Weights of a small masked image model.
Training: soap at rate 0.0043, 5000 steps.
Data: 88335 training examples, 3.6 epochs.
Rows from block 2 of the encoder of a small masked image model, named by matrix and row number. Rows with one number belong to one neuron. Each number is 128 + 24 x the weight over its row's rms, rounded and kept within 0 to 255. All counts start at 0.
After each neuron's rows are labels from the 100 images, of 14976, where the neuron reaches its highest value: "strongest on" is what is common among them. Only what is clearly more common there than usual is listed. The data: telescope images of galaxies (Galaxy Zoo DECaLS). In brackets: how many of the 100.
# fc1: MLP up (encoder.blocks.2.mlp.fc1.weight, 640x160), inputs 80-159
# fc2: MLP down (encoder.blocks.2.mlp.fc2.weight, 160x640, transposed), outputs 80-159

fc1.79 [101 149 102 140 122 156 162 117 116 152  98 148 112 112 166 107  71 144 106 102 159 156 125  93 129  90 131  96 126 172 106 121  95 132 172 184 133 111  96 119 129 108 110 136 121 109 130 105 134 152 145 135 141 110 133 106  90 107 171 144 132 140 164  91 194 147 133 176 125 102 171 108 114 141 123 112 134 108 116 167]
fc2.79 [123 128 124 128 105 111 112  89 181  86 124 133 152 133 135 146 114 111 132 142 153  88 124 149 173 117 118  95 164  83 152 125 130 109 133  79 106 120 136  93 125 118 166 168 116 132 117  81  89 104 137 123  91 122 155 117 100 153  95  80 156 140 113 169 116 188 131  89 154 102 133 139 160 160  86 135 125 141 159 105]
strongest on: edge-on disk: yes (38); roundness: cigar-shaped (29)

fc1.602 [111 161 118 164 143 132  97  98  91 136 107 133 154 151  85 132 103  87 145 105 106 143 161 102 104 146 158 100 109 115 155 131 130 149 128 161 129 145 103  72  77  92 106 170 137 117  86 151  72 110 153 138 125 116 116 141 154  97 145 135 114 165  93 104 112 155 155 124 121 110 165 120 137 151 120  86 161 138 131  98]
fc2.602 [143 148 112 148  94 169 127 122 136 135 120 128 141 126 111 150 109 114  67 154 153 110 129 155 166 129 133 127 153 150 163 115 127 132 140 133 141  97 131 114 143  97 147 105 101 116 115  65 115  89  88  89 164 116 181 128  68 139 130  84 181 108 107 156 131 128 103 113 200 120 145 183 147 117 131 183 103 130 153 144]
strongest on: edge-on disk: yes (41); roundness: cigar-shaped (38)

fc1.398 [151 122  95 176 148 145 162 102  85 146  62 101 111  99 116 113 119 107  96 106 155 124 145 117 133 102 143 127 135 155 102 150 155 147 159 151 159 143 150 160 106 131 128 163 134 115 107 150 120 115 138 128 111  73 139 175  91 128 141 155 144 138 150  94 105 147 130 166 137 131 100  90 140 149 134 107 139 162 104  99]
fc2.398 [120 120 117 108 185 137 148 134 122 110 142 150 105  87 111 129 145 127 104 140 154 141 131 135 157 107 131 105 172 141 134 118 166 144 100 145 153  94 115 133  90  90 163 131 104 137 100  79  88 128  92 122 140 138 119 132 122 125 171 109 142 131 129 145 152 116 149  82 118  94 156 114 119 106 111 170 137 114 140 114]
strongest on: roundness: cigar-shaped (41); edge-on disk: yes (39)

fc1.294 [119 104 145 141 127 163 153  97 111 132 118 122 132 125 149 146 139 109 139 114 107 156 166  97 171 125 181 155  95 120 181 132 171 128 131 125 128 124 160  76 134 146 134 146  84 134 117 174 121 146 194  99 133 140  91 153 129 119 110 133 108 116 131 125  94 156 160 145 120 121 113  98 139  99 112  77  94 104 162 116]
fc2.294 [142 165 110 133 147  98 146 132 144 159 141 143 122 103 138 122 132 117 151 125 149 137 112 133 193 106 132 106 154 139 136 104 142 126 123 112 119 149 148 146 123 121 174 139  95 151 132  85  60 119 122 121 129 111 116 113  93 157 136 128 142  94 101 117 152 130 110 100 179 103 139 135 143  91  74 120 128 116 117 102]
strongest on: edge-on disk: no (50)

fc1.253 [156  87 126 129 119 136 119 136 152 122 141  91  84 123 138 151 119 141 141 126 126  98  96 149 144  95 139 141 128 123  99 176 130  99 127  97 121 115 174 157 116 162 130 123 121 108 159 114 158 132  95 107 150 146  94  87 129 127 147 141 151 118 130  85 158 122  95 171 153 142 127  82 104 122 118 106 139 121 147 128]
fc2.253 [126 146 121 128 160 120 170 127 115 146 123 145 147 123 165 120 137 135 125 118 115 109 155 140 175 147 136 134 145 112 154 136 169 102 126 100 128 137  96 139 152 139 128 150  98 126 194  90  88 150 127 153 137 124 133 110  89 130 100 110 123 111  93 150 137 108 121 110 124 106 120 110 150 158 121 112  94 125 128 112]
strongest on: edge-on disk: no (55); bar: no (36)

fc1.247 [132  99 119  86 150 103 122 125 147 156 107  90  99 133 113  99 126 114 138 100 161 149 157  90 113 128 140 136  76 165 165 131 143 116 135 118 109 132 133 100 124 101 123 138 136 127 136 152 100 156 148  97 168 116 108 108 127 157  89 140 164 173 128 126  84 152 111 142 135 180 121 146 128 170 141 153 184 123 121 135]
fc2.247 [127 158 106 128 125 114 118 166 155 142 120 132 124  86 164 135 118 145 138 113 100 102 100 122 140 110 132  99 144  75 129 112 140 121 128 168 142 118 129 147 123 168 110 165 127 108 103  83 104 125 123 156  88 110 161  67 113 102 133 126 104 108 134 126 119 119 165 124 108  95 124  90 151  98  95 140  90  92 132 130]
strongest on: spiral arms: yes (40)

fc1.371 [ 80 108 120 118  99  72 149 116  87 157 149 137  87 122 105 101 104 105 125 114 134 130 160  81  97  92 184 106 141 172  85 118 114 108 130 165 104 122  99 128 115 129 116 166 116 154  90 134 126 160 140 134 133 122 121 143 124 103 116 171 167 126 131 114 132 102 121 143 109 115 126 111  71 104 116  63 101 107 119 148]
fc2.371 [140 142 124 133 163 113 173 119 124 132 124 147 137 137 154 140 142 121 136 150 140 118 113 175 198 109 126 113 157 149 175 116 162 117 115  88 138 136 115 169 143 148 157 127 107 131 184  67  86 118 130 115 131 115 150 129  85 133 133 101 129 103  86 148 159 131 111  94 166 106 159 147 147 140  93 124 113 131 134  88]
strongest on: bar: no (31)

fc1.493 [116 126 127 126 114 107 145  92 174 126 105 147 132 116  80 133  93 119 148 125 168 108  89 146 116 142 134 147 113 154 146  91 121 152 127  94  90 104 125 148 153 107 164 152 144 145 151  88 131 141 110 125 206  91 129  91 130  99 111 141 129 157 128 143 116 133 137 137 107 122 137 149 114 128  97 159 174 120  93 124]
fc2.493 [125 126 111 124 128 122 123 117 153 134 144 141 150 141 125 134 109 152 110 119 121 120 156 108 178 152  97 122 124 100 105 158 207  87 113 136 135 139 120 165 143 178  88 129 121  95 110 161 111 144 120 134  83 138 107  97 127  92 124 116 155 100 131 112 135 132 133 102 158 118 108  77 111 101 145  98  83 113 144 117]
strongest on: spiral arms: yes (39)

fc1.42 [136 147 174 134 158  75 150 119 180 113 135 134 116 154 140  85 137 175 158 191 147 127  97 126 137  94 101 107 152 142 166 184 128 172 135  70 135 134 127 147 151 148 149 102 136 125 119 112 124 135  90 103 121 163 123 114 113 131 135 133 127 109 117 171 145  90 116 138 142 161 140 141 116 135 176 154 131 102 136 147]
fc2.42 [149 130 126  90 131 115 146 136 124 138 139 120 136 108 155 156  96 103 126  91 124  83 130 144 186 146 126  99 130 136 137  94 136  90 120 158 127 137 110 115 161 172 120 182 113 126 149  85  82 127 138 137 119 106 165 106 121 101 113 110 155 127 110 147 107 150 138 113  97  99 109 133 174 163 114  97  77 120 125 128]
strongest on: bulge size: small (25)

fc1.136 [ 89 123  98 113 136  99  86 102 137 110 155 149 138 149 110 121 105  99 102 163 121 133 139 138 158 184 129 112 131 194 111  74 137 144  94 107 155 134 140 124  90 125 137 143 143 134 161 113 116 114 101 146 120 111 142 130 124 127 167 116 128 175  78 188 123 117 160 128 106 132 137 112  95 123 175 148 150 133 133 138]
fc2.136 [148 149 161 118 126 153 149 127 124 113 151 128 150 135 149 116 148 133 160 125 117 104 124 134 147  93 130 123 134 136 128 172 196 133 176  98  58 147 134  92 128 140  91 147 106  92  73 100 103 162 136 102 130 145  92 107 124 105 137 144 167 126 153  96 121 138 133 128 127 126  96  89 124 147 118 122 104 113 105 117]
strongest on: shape: star or artifact (26)

fc1.503 [105 154 111  98 108 129 123 158 109 137 110 138 134 165 118 111  86 114 139 201 151 122 160 156 144  80 134 112 104 125 120 143 152 133 146 126 114 187 118 134 146 162 109 139 134 153 154 161  97 137 149 105 118 125 136 152 134  76 138  95 143 178 118 106 155  82 184 162 113 131 142 154  76 117 141 132 141 187 101  79]
fc2.503 [132 124 130 134 147 104 183 115 143 113 135 140 157  92 129 121 139 132 135 136 146 116 111 162 174 122 122 115 143 137 154 120 121 138  93 103  97 129 143 147 151 119 178 108  99 124 168  76 101 109 110 141 125 153 132 148  68 126 124  96 141  79 121 180 140 113  99  80 125 117 161 108 155 168 103 111 120 102 143 139]
strongest on: edge-on disk: no (51); bulge size: small (25)

fc1.353 [171 107 102 110 116 101 151 120 119 131 122 149 135  98 126 109 141 126 120 119 164 141 141 140 148 182 117  88 173 174 147 120  96 112  82  91 111 132  99 121 124 119 154 148 124  89 144 113 123 176  92 142 165 123 124 120 101 100 121 107 131 136 126 133 118 141 127 161 127 106 106 166 110 144 134 158 168  91 123 157]
fc2.353 [101 155 104 105 138 150 127 111 155 118 101 116  98 107 177 131 106  75 138 117 122 118 136 141 191  98 138 128 149  82 126 149 168 116 183 145  94 161 157 136 114 153  92 136 105  84  90 132  94 130 153 117 100 131 134 104 135  86 126 127 128 116 119 121 125 156 133 132 105 134  96 110 118 127 142 113  89 118 120 107]
strongest on: shape: featured or disk (73); edge-on disk: no (60); spiral arms: yes (47)

fc1.62 [148  72 116 159 134 136 126 141 125 114 146 138 106 106  95 148 160 105 156 143 138 159  99 123 193 157 153 131 108 145 129 129 156 128 111 126 177 145 179 128  80 124 160  99 107 144 144  89 113 108 134 151 140 122  99 140 135 140 148 153 134 173 127 111 152  96  96 114 130 137  77  71 109 110  85 152 166 146 146 118]
fc2.62 [145 160 139 105 114 103 136 127  82 144 119 151 154 116 172 113 126 140 152 118 103 140 120 113 145 107 105 116 103 126 147 168 158 118 131  99 140 160  62 117 161 117 103 104 130 113 155 129  77 152 129 113 140 156 145 128 108 144 109 127 121 109  95 154 103 120 165 143 124 103 158  78 142 148  99  86  90 114 117 103]
strongest on: shape: featured or disk (69); edge-on disk: no (57); spiral arms: yes (43)

fc1.145 [128 104 133 147 153  89 131 102  90  94 134 173 105 124  98 157 102 151 155 117 112 209 121 167 126 129 144 146  88 119  91 140 143  84 147 141 144 118 139 155 133 128 110 113 125 114 123 118 130  90 154 126 117 144 141 154 125 109 116  73 148 112  95 143 109 132 157 123 101 117 141  95  83 134 143 131 127 140  90 117]
fc2.145 [122 121 165  89 133 132  88 114 141 115 153 129 160 129 180 118  93  87 130 122 124 150 133 107 164 122 148  90 165 186 155 112 119 107  96 116 139 122 112 127 150 134 150 154 110 155 161 100  83 103 108 117 121 132 124 125 103 131 128 133 105 123 133 151 137 143  83 107 154 117 138 109 169 142  95 107 116 135 142  79]
strongest on: edge-on disk: yes (46); roundness: cigar-shaped (41)

fc1.388 [146 158 150 131 107  99 162 104 148 127 153 144  58 117 125 105 121 130 134 160 139 101  93 146 137 138  86 101 106 109 134 129 132  99 156  97 153 127 100 145 158 202 104 115 112 102 128 160 171 151 137 115 161 164 149 143 109  94 138  88 101 159 136 114 136  92 116 117 156 129 116 118 101 137 134 145 127  88 127 149]
fc2.388 [143 129 128 191 124 123 160 117 112 125 129 106 148 117 180 132 126 111 143 121 135  99 102 127 164 149 163 122 112 145 114 132 148  92 108 124 115 105 151 131 168 148 132 138  94 140 137 129 132 118  83 157 107 120 120 138 115 103 122 151 135 108 152 116  89 107 166 117 152  93  99 109 121 157 146 130  97 149  87  89]
strongest on: edge-on disk: no (50)

fc1.605 [ 85 137 133 126 116 139 132 138 114 135 159 127 140 163 117  74  89 119  86 123 136 151 146 118 117 146 150 162 125 118 132 147 142 112 108 152  94 143 150 139 149  96 128 100 110 151 207 143 110 152 114 139 176 135 152 143 134 111 153 134 127 129 176 125 130 117 103 139 130  93 143 138 152 111 166  61 160 118  99 147]
fc2.605 [138 116 117 146 121 105 138  84 129 131  96 171 132 102 154 143 137 135 172 121  80 110 159 130 127  93 106 136 161 133 152 117 105 133 141  80 126 115 143 165 107 135 138 164 100 131 125  87 131 130 133 103 120 171 135 103 109 160 133  86 143  96 138 131  80 121 120 144 186 127 120 134  94 135 117 103 115  89 115 167]
strongest on: shape: featured or disk (69); edge-on disk: no (53)

fc1.342 [131 127 122 132 130 118 139 126 129 110 160 146 112 131 115 129 145 120 139 141 130 133 128 113 132  98 164 137  92 102 133 182 159 105 122 102 154 129 157 109 109  65 123  86  95 129 105 125 132 136 127 108  95 130 102 131 119 136 126 118 144 114 150 114 121 124 139 140 127 140 146  81 126 123 145 137 105 107 146 126]
fc2.342 [125 154 127 111 149 127 141 121 101 133 105 136 133 119 154 131 131 110 144 133  95 111 109 148 157 136 119 111 136 128 125 118 178 133 138 129 107 108 123 151 152 147 128 158 123 120 129 108  89 137 132 133 128  95 149 120  97 105  80 101 156 137 105 152 113 103 102 111 142  89 122 102 130 150 142 120 109 155  96 114]
strongest on: edge-on disk: no (53); spiral arms: yes (43)

fc1.53 [142 164 121 148 126 137 166 110 124  85 152 146 128 143  93 119  77 110 131 177 169 101 139 116 101 126  94  97 132  91 125 121 174 157 104 117 130 178 101 106 108 161 134 107 135  98 105 138 177 132 119 125 127 153 103 111 123 141 136 145 108 129 119 123  75  91 158 145 135  99 114 173 102  88 145 194 137 121 130 139]
fc2.53 [146 139 160 158 118 133 150  79 125 129 161 180 119 171 137 124 104 118 118 104  85 121  89 113 191 129 135 136  93 133 122 118 161 113 128 110 112 115  98 110 168 133  85 101 133 133 134 138 129 136 126 125 139 173 142 151  78  95 136 136 125 151 119  75  82 115  70 142 161 124  97  93 132 154 141 133 132 156  95  95]
strongest on: edge-on disk: no (53); bar: no (32)

fc1.158 [108 161 159 107 103 112 149 100 184 121 121 171  87 134 102 129 122 166 100 103 128 124 102 109 127 105 109 114 112 118 150  97 102 124 127 100 138 129  99 131 139 153 112  93 101 167 148 109 135 170 168 113 151 188 145 118 127 101 107 140 131 168 128 133 109 141  77 129 161 143 136 175 101 115 127 153 119  80 147 173]
fc2.158 [132 108 108 159 123 135 153 118  89 141 134  85 150 119 175 135 119  99 139 127 121 103 142 141 149 152 132 121 128 128 104 144 186  94 134 140 126 122 133 152 167 182 103 167 105 101 132 120 128 170  80 139 110 115 138 128 120  73  99 106 142 148 124 143 112 123 162 127 153 113 128  70 154 159 157 117  74 154 124 132]
strongest on: bulge size: small (27)

fc1.319 [112 129  93 164 101 117 131 110 134 105 118 152 188 114 118 155 119 159 101 110 135 140  61 127  99 114 158 103 141 136 116 115  98 114 153 117 138 117 149 120 128 111 130 155 100  84 158 137 131  98 145 136 132  99  86 112 170 105 155 121 110 124 181 149 104 169  97 112 110 153  97 115 129 154 125 121 159 147 145 148]
fc2.319 [127 112 134 125 119 143 147 120 137 141 136 119 113 128 140 155 124  99 172 122  98  96 152 139  94 111 124 114 144 136 139 162 134 129 149 112 111 100 164 106 147 122  89 178 112 150  79 116  79 160 123 134 151 170 154 110 120 116 107  98 119 118 117 127 116 104  97 115 188 114 141 147 136 125 105 114 129 131 109 116]
strongest on: shape: featured or disk (67); edge-on disk: no (59); bulge size: small (27)

fc1.181 [146 144 167  99 120  96 103 108 156 149 135 162 117 142  92 153 113 117 148 125  96 107 133 128 144 151  94 161 103 128  94 109 115 145 126 122 166 132 139 115 153 167 130 171 125 131 171 114 166 104 174 107 137 151  95 121 104 143 160 133  91 151 119 115 110 156  82 121 141 149  91 130 173 120 111 109 120  83 181 151]
fc2.181 [143 151 120 152 133 119 140  80 157 169 165 112 123 127 133 132 145 114 156 141 151 101 134 149 156 134 106 120 148 153 153 109 139 107 126 107 130 139 134 115 165 145 189 116 109 136 137 108 119 148 161  94 147 136 134 114  84 118  80  89 142  94  70 164 138 107 132 100 121 139 144 137 110  95 120 140 110 127 123  99]
strongest on: edge-on disk: yes (33)

fc1.580 [143  98 138 121 134  94 105 134 199 127 105  94 120  77  91 140 148 120 154 159 136 151 100 139 177 175 140  88 104 149  94 115 130 120 132 115 122 118 138 154 108 152 181  93 148 140 135 108 158 106 160 103 165 121  67 144 111 123 136 180 107 130 106 116 165 120 106 119 122 142 131 111  91 140 110 146 128  99 131 123]
fc2.580 [159 139 141  97 116 138 132 146  94 143 151 136 137 144 164 133 109 141 164 130 139 131 128 106 137 112 115 136 103  84 156 171 165  81 118  98 187 168  82 117 141 138 119 104 109 136 169 106 120 157 134 105 149 163 111 130  90 143 109 134 107 101 123 135 109 114 149 138  95 119 150  64 154 124 105 128 111  91 107 112]
strongest on: shape: featured or disk (66); edge-on disk: yes (47); roundness: cigar-shaped (29)

fc1.125 [128 134 146 143 184  98 123  90 138 116 156 143 156 167 104 108 125  46 142 104 121 154  70 138  99 160 154 136 146 103 117 150 104 141 114 113 135 159 145  96 143 128 131 104 124 132 121 109 133  99 155 147 105 154 137 154 165 110 156 142 107 113 112 177 102  92 132 121 123 133 141 120 124 129 143 126 113 140 137  91]
fc2.125 [116 145 129 109  84 151 111 133 137 128 126 115 147 148 150 115 111 100 169 123 162 102 149  97 178  88 186  92 109 116 120 151 123 132 158 117 107 142 127 109  95 155 110 173 100 117 109 154 134 135 134 121 129 138 123 151 193 148 114 161 150 157 148 105 107 155  89 114 145 145 112 104  98 105 124 111 147 145 104 135]
strongest on: bar: no (31)

fc1.254 [137 128 192 130 116  99 105 118 150 135 172 120 106 143 133 163 130 120 153 138 107 115 144 167 151 101 150 132 111 147 124 186 145 109 140 123 100 123 131 130 139 141 140 121 116 128 133 128 167 117 166 102 168 153 115 147 142  99 160 142 153 133 108 162 191  97 136 147 104 116 115  84 119 130 108 119 107 133 127 157]
fc2.254 [104 115  93 115 163 140 144 130 116 128 131 161 105  92 162 137 162 124 106 147 128  85 100 159 135 125 136 100 161 136 170 111 133 129 132 103 149 138 124 126 121 136 132 140 131 108 165  83  95 151 108 113  80 146 161 102  80 130 105 127 130  90  97 154 119 136 125  98 130 139 104 117 139 153 108 127 127 124 189 101]
strongest on: edge-on disk: no (54); spiral arms: yes (42)

fc1.252 [115 114  82 141 167 137 143 155 150 115 155  88 152 153 109  98 123 163 134  91 121 161 110 170 131 153 146  96 118 151 139 100 133 110 122 150 114 153 110 131 144 125 119 127 150 109 109 181 125 148 179 105 129 127 137 219 139 162 145 150 152  91 124 128 110 120 146 123 136 136 158 128 103 117 117 126 149 138 106 125]
fc2.252 [136 150 148 134 119 125 110  98 108 146 151 140  88  81 146 119 113  84 161 153 175 113  99 153 151 154 133 151 158 131 135 121 152 114 135 125 127 101  97 116 122 105 179 143 141 142 153 114 134 100 115 148 111 103 119 150  82 164 129 119 138  78  92 134 140 134 117 117 135 115 130  81 151 116 115 115 113  86 127 130]
strongest on: edge-on disk: yes (35); roundness: cigar-shaped (29)

fc1.305 [127  90 152  89 135 137 137 123 116 112 145 135 100 142 151 168 118 125 160  95 146 106 145  97 146 118 152 145 116  89 138 158 131 100  96  85 160  95 181 177 128 157 138 137  87 162 154 154 150 120 116 126 125 100 124 109  78 142  77 129 124  94 127  78  94 117 103 160 137 114  83  66 132  97 126 117 119 138 144 137]
fc2.305 [157 133 130 132 152  87 159 134 102 145 128 144 118 132 140 127 112 128 141 130 132 156 128 117 190 103 153 112 147 159 139 124 168 110  92 106 139 146 137 122 130 140 158 153 103 158 131  83  82 134 153 118 129  95 140 128 110 156 139 120 149 101 103 123 145 143  96 112 159 115 137 112 150 124  76 111 110 117 119  82]
strongest on: bar: no (31)

fc1.29 [135 125 165 122 119  97 117 101 119 133 112 156  86 146 148 171 112 146 120 119 141 108 144 135 149 131 117 110 108 134 125 145 113 171 126 125 144 109 144 130 133 170  89 127  97 117 148 110 132  98 119 122 143 156 116 112 112 158 140 125 136 140 163 127 160 127 137 118 134 165 136 138 108  75 116 150 152 114 191 151]
fc2.29 [190 138 110 148 132 147 142 136 109 136 150 144  98 122 177 135 130 128 143 128 147 122 121 152 147 138 117 151 141 144 133  80 176  99  97 110 146 172 101 122 158 136 159 108 136  98 115 108  69 145 136 142 110 153 174 135 124 138 123 135 132  86  85 163 107 118 114  91 136 111 131 145 140 128  88 128 160  89 130  98]
strongest on: roundness: cigar-shaped (34); edge-on disk: yes (32)

fc1.463 [122  67 145 160 104 144 158 164 149  87 149  88 121 108 141 169  90 162 124 115 142 108 128 134 140 117  75 129 106 123 134 135 106 123 138 110 115 161 111 128 167 174 122 121 116 131 179 143 116 144  91 105 145 114  77 133 106 168 133 190  81 115 140 134 123 155 130  92 130 133 122 150 128 135 126 125 140 137 113 156]
fc2.463 [122 164 122 117 112 134 127 110 181 146 154 153 124 149 119 133 134 122 146 151 137 130 127 156 152 170 102 139 122 182 137 100 113 113 116 123 140 142 118 136 131 127 146 135 111 105 135  87 101 118 127 127 100 148 126 123  97 156 109  83 177 136  86 133 129 134  96  99 116 118 152 106 117 123  95 146 136  91 140 113]
strongest on: bar: no (31)

fc1.3 [169 137 125 134 112 101 126 157 128 171 103  90 148 132 131 135 150 141 150 138 110 147 127  81  82 131 136 123 134 118 166  79 169 124 124 139 153 133 134 125 145  87 122 174 138 161 104 109 108  92 166 151 118  94 113 160 157 127 110 165 152 140 150 137 110 138 160 132 140 162 114 153 141 152  58 114 117 140 117  88]
fc2.3 [114 131 120 109 163 110 167 101 133 128 157 130 119 113 117 148 139 106 110 156 159 124 114 187 175 107 133 119 157 138 154 111 138 109 137  96 149 132 109 141 139 145 147 121  89 124 164  78 105 130 120 103 106 119 140 122  55 142 125 112 132 100  78 136 157 110 101  80 147 115 143 114 133 112  88 146 123 123 142 100]
strongest on: spiral arms: yes (40)

fc1.320 [129  88 157 157  95 127 116 150 157 113 147 144 105 139 165 158 146 143 128 112 132 119 119 153 106 129 110 110 168  87 144  89 127 121 153 133 123 128 105 139 175 167 103  84 126 164 123 163 160 129 123 102 126 158 123  94 109 127 128 165 108 157 129 136 114 135 123 110 132  98 125 100 118 158 110  62 119 133 114 121]
fc2.320 [ 98 148 112 148 150  98 126 131  97 151 157 139 149  98 111  92 157  86 157 160 154 138 126 135 170 134 139 128 128 140 133 108 125  93 116 151 116 118 107 110 126 108 169 148 153 117 144  84 118 153 155 129  96 135 121 139 164 106  88  63 142 165  96 128 115 110 137  65 144  87 118 118 120 115 125 152 145 158 172 127]
strongest on: edge-on disk: yes (36); roundness: cigar-shaped (29)

fc1.505 [110 119  75 126 110 208 132 135 111 145 126 126 146 123 143 141  86  81 105 116 165 171 122 131 148 127 151 113 108 107 102  84 131 129 160 111 133 123  92 146 105 146  89 173 119 115 142 135 129 124 162 129 152 137 120 112 149 146 109 138 135 140 157  87 145 124 139  92 107 137 149 128 127 127 110 129 147 194 119  89]
fc2.505 [123 165 136 119 124  92 128 102 159 123 153 128 112 123 153 133 157 144 151 162 121  98 112 115 155 135 132 160 135 151 140 121 173 119 125  97 126 138 123 150 145 114 158 132 107 139 166  96  86 110 131 126 115 134 116 130  44 132 126 131 125 110  74 140 123 108 114 102 154 101 131 129 137  99  63  89 137  98 129 119]
strongest on: edge-on disk: yes (33)

fc1.257 [ 87 138 115 120 181 155 160 119 137 147 134 139 130 129 132  97 126 123 119  99  85 133 191 113  89  81 172 106 140 103 133 145 136 162 145 133 153 120 107 122 111  99 136 100  80 160 130 127 116 108 147 118 138 104 117 149 159  84 121 131 142 127 154 124  91 133 154  96 142 149 120 132 123 147 145 100 157 174  90  98]
fc2.257 [118 136 127 106 147  80 155 112 105 136 125 143 139 113 127 148 125 124 160 131 139 110 126 144 173 108 126 126 158 126 153 129 151  91 121  88 118 126 129 149 118 149 147 158 117 101 165  87  90 150 134 143 115 132 138 130  69 149 132 106 131  86  90 162 149 123 127  99 130 119 127 110 154 127  67 101 115  97 160 109]
strongest on: shape: featured or disk (67); edge-on disk: no (56); bar: no (36)