Rows from block 1 of the decoder of a small masked image model, named by matrix and row number. Rows with one number belong to one neuron. Each number is 128 + 24 x the weight over its row's rms, rounded and kept within 0 to 255. All counts start at 0. After the name is the row's rms in percent of the matrix's.
Before each neuron's rows are labels from the 100 images, of 14976, where the neuron reaches its highest value: "strongest on" is what is common among them. Only what is clearly more common there than usual is listed. The data: telescope images of galaxies (Galaxy Zoo DECaLS).
# fc1: MLP up (decoder.1.mlp.fc1.weight, 768x192), inputs 96-191
# fc2: MLP down (decoder.1.mlp.fc2.weight, 192x768, transposed), outputs 96-191

strongest on: roundness: cigar-shaped
fc1.363 111 [133 110 122 137 125 168 119  98 123 137 150 105 100 150 147 119  78 129 116  86 103 121 154 101 151 109  84 139 117 111 112 105 129 126 147 143 108 161  95 103  94 111  96 133 147  93 119 114 130  99 161 105 107 150 165 135 109 135 156 124 121 105 107 174 131 159 156  96 113 170 112  95 106 140 158 154 103  95 142 164 137 165 130 113 137  99 105 112 163  79 110 132 120 131 108 112]
fc2.363 109 [140 144 131  94  87 153 126  99  65 136 113  93 109 141 101 174 127 120 156 117 184 126 175 124 133 163 157 132 113 112 133 145 126  99  98 124 138 121 111 120 166 119 159 126 142 152 149 151 132 127 146 147 125 152 100 118 113 139 120 100  93 109  96 131 148 135 135 133 141 114 127 122 140 113 130 116 152 157 147 108 115 139 149 142 102 120 163 159 154  86 153 124 144 137 146 147]

strongest on: edge-on disk: yes
fc1.743 114 [161 109  43 134  94 112 123 114 112 118 128 166 153  84 144 115 121  66 141 129 126 118 137 119 125 120 121 149  97 117 116 167 155 107 114 167  98 141 120 118 143 139 150 103 110 111 164 121 132  99 133  97  93 167 133 104 114 132 134 125 152 166 127 119 134 109 111 135 150 142 156 113 118 152 152  96 110 141 152 108 149 143 176  80 146 123 122 130 112 137 135 131 130  99 143 131]
fc2.743 116 [114 155 134  98 111 184 111 130 126 145 123 140  91 154 125 168 111 164 140 127 129 123 142 134  72 116 155 148 164 116  96 154  81 122 135 124 147 126 125 126 120 125 112 149  63 133 140 152  88 107 135 124 141 136 129 147 138 143 149  97 112 107 149 150 132 113 116  97  99 124 157 144 182 138 124 119 164 136 147 147 130 105 115 163 128 127 155 114 179 127 148  89 159 108 103 102]

strongest on: roundness: cigar-shaped
fc1.190 117 [164 157 133 184 161 152  80 143 128 132  86 122 127 138 128  89  87 147 167 102 177 121 105  97 153 101 169 122 138 143 110 145 103 167 126 150 126 167 119  97 134 131 122 130 120 145 107 125 116  96 146 137 146 147 177 168 154 134 117 121 123 119 102 145 132 158  92 130 111 161  99 168  96 138 134 132  86 155 134 133 101 165 120 123 142 194 109 108  99 164  96  90 138 122 104 119]
fc2.190 138 [139  89 146 117 109 155 145 122 131 124 128  97  97 159 115 138 108 121 129 116 155 107 200  76  82 133 154 114 156 136 115 100 101 117 123 109  90 142 142 153 124 168 126 166 171 104 135 133 118 104 107  84 128 139 127 147 128 145  87 110 150  72 105 144 117 128 115 147 157 113 111  77 153 133 145 100 167  86  97 112 162 150  97 142 130 102 143 109 162 158 184 148 138  90  93  88]

strongest on: roundness: cigar-shaped; edge-on disk: yes
fc1.12 124 [166 133  99 109 141  91 130 108  76 103  90 138 159 109 101  91 110  85 119 133 157 123 151 111 153 113 136  76 112  96 120 109 112 179 140 153 142 117 138  90 152 173 133  86 134 121 143 117 140 140 178 175 119 135 142 164 124 121 141 167 147 139 129 135 171 110  79 126 108 143 139 142 144 142 134 105 119 136 114 152 140 129 114 134 158 123 161 104 110 140 113 119 181 105 156 120]
fc2.12 129 [154 120 163 173 142 152 148 128 132 171 122  93 123 171 166 120 121 159  93 119 147 109 134  86  90 117 149 131 152 109 112 116  98 138 129  89 100 162 150 176 138  99 161 136 142 117 125 150 153 137 102 111 160 166 134 106 155  99  84 143 128 127 158 124 142 180 112  97 146 113  77  93 138 139 151 147 112 143 124 117 138 126 127 156 144 165 139 118 136 161 160 126 135 157 100 137]

strongest on: roundness: cigar-shaped; edge-on disk: yes
fc1.633 107 [136 142 173 154 103  90  85  65 155 110 107  96 129 126 162  74 129 135 143 164 141 141 113 126 116 110 190  71 148 108 121  89 131 100 115 106 117 124 135 145 151 142 124 105 129  85 119 128 148 185 144 143 176 149 126 158 117 150 153 136 149 120 101 135 133 135  94  93  99 174 108 133 145 134 165  91 145 145 118 158 184 115 122 148 123 143 151 106  87 119 137 110 148 121 135 133]
fc2.633 111 [123 122 148 105 164 160 118 137 144 153 101 115 111 169 123 113  69 106 153  88 144 108 123  89 105 130 164 129 105 144 151 151 129 193 142 124 120 142 138 111 137 134 115 173 112 136  78 144 127 116 137 156 142 109 107 165 152 111 113 164 165 105 160 136 135 123 115 144 126 117 166 128  97 132 143 108 161 131  79 129 107 146  84 187 124 163 153 155 141 126 158 158 123 150 132 127]

strongest on: roundness: cigar-shaped
fc1.695 122 [138 126 126 133 110 150  96 111 198 136 181 121 103 163 122 117 127 139 117 107 127 150 121 121 108  98 132 194  46 107 150 185 103  85 119 121 120 153 123 139 141  94 132 170 146 166  88 134 115 152 131  85 164  99 159  90 120  99 137 137 165 122 109 148  68 118 111 136 124 128 116 137 173 113 142 107 156 109 116 135 142 116 113 143  84 132 149 112  62 142 143  91 143 158 110 107]
fc2.695 134 [152 169 120 112 116 126 111 131 152 127 110 139 109 146 146 144 147 106 140 122 108 133  92 121 163 109 124 110 122 107 123 125 107 172 139 119 140 113 127 101  90 124 100 158 133  96 160 126 184 159 150 141 140 153 116  82 159 164 166 134 155 101 115 120  84  85  57 132 175 162 108 140 107 136 102 107 161 187 144  66 126 144 149 113 100  98 147 115 179 104 150 142 135  97 130 127]

strongest on: roundness: cigar-shaped; edge-on disk: yes
fc1.265 120 [129 144 111 130 140 144 127 100 115 111 159 100 170 163 113 132 125 139 118 127  99 156 131 153 117 107 115 117 116  85 106  90 140 103 128 119 129 133 105 116 110 126  86 101 153  65 120 138  85 122 157 109  87 128 106 131  98 118 151 134 133 110 127 155 128 123 183 149 150 158 106  87 118 146 120 116 128  76 108 145 129 137 139 165 102 136  90 133 152  94 110 137 117 144 142 125]
fc2.265 124 [135  98 139 121  88 121 120 110 143 164 101 116 153 137 177 117 114 139 103 107  92 155 135 176 113 127 134 106 104 109 108 120 125 133  89 138 114 168 105 125 152 125 139  92 131 165 151 149 138 190 134 134 143 145  68  96 117  85 130 136 133 133  84 131 109 132 141  82  73 115 109 133 141 115 121 135 106 139 153 127 105 117 125 112 129 148 159 106 106 116 149 105  83 143 100 160]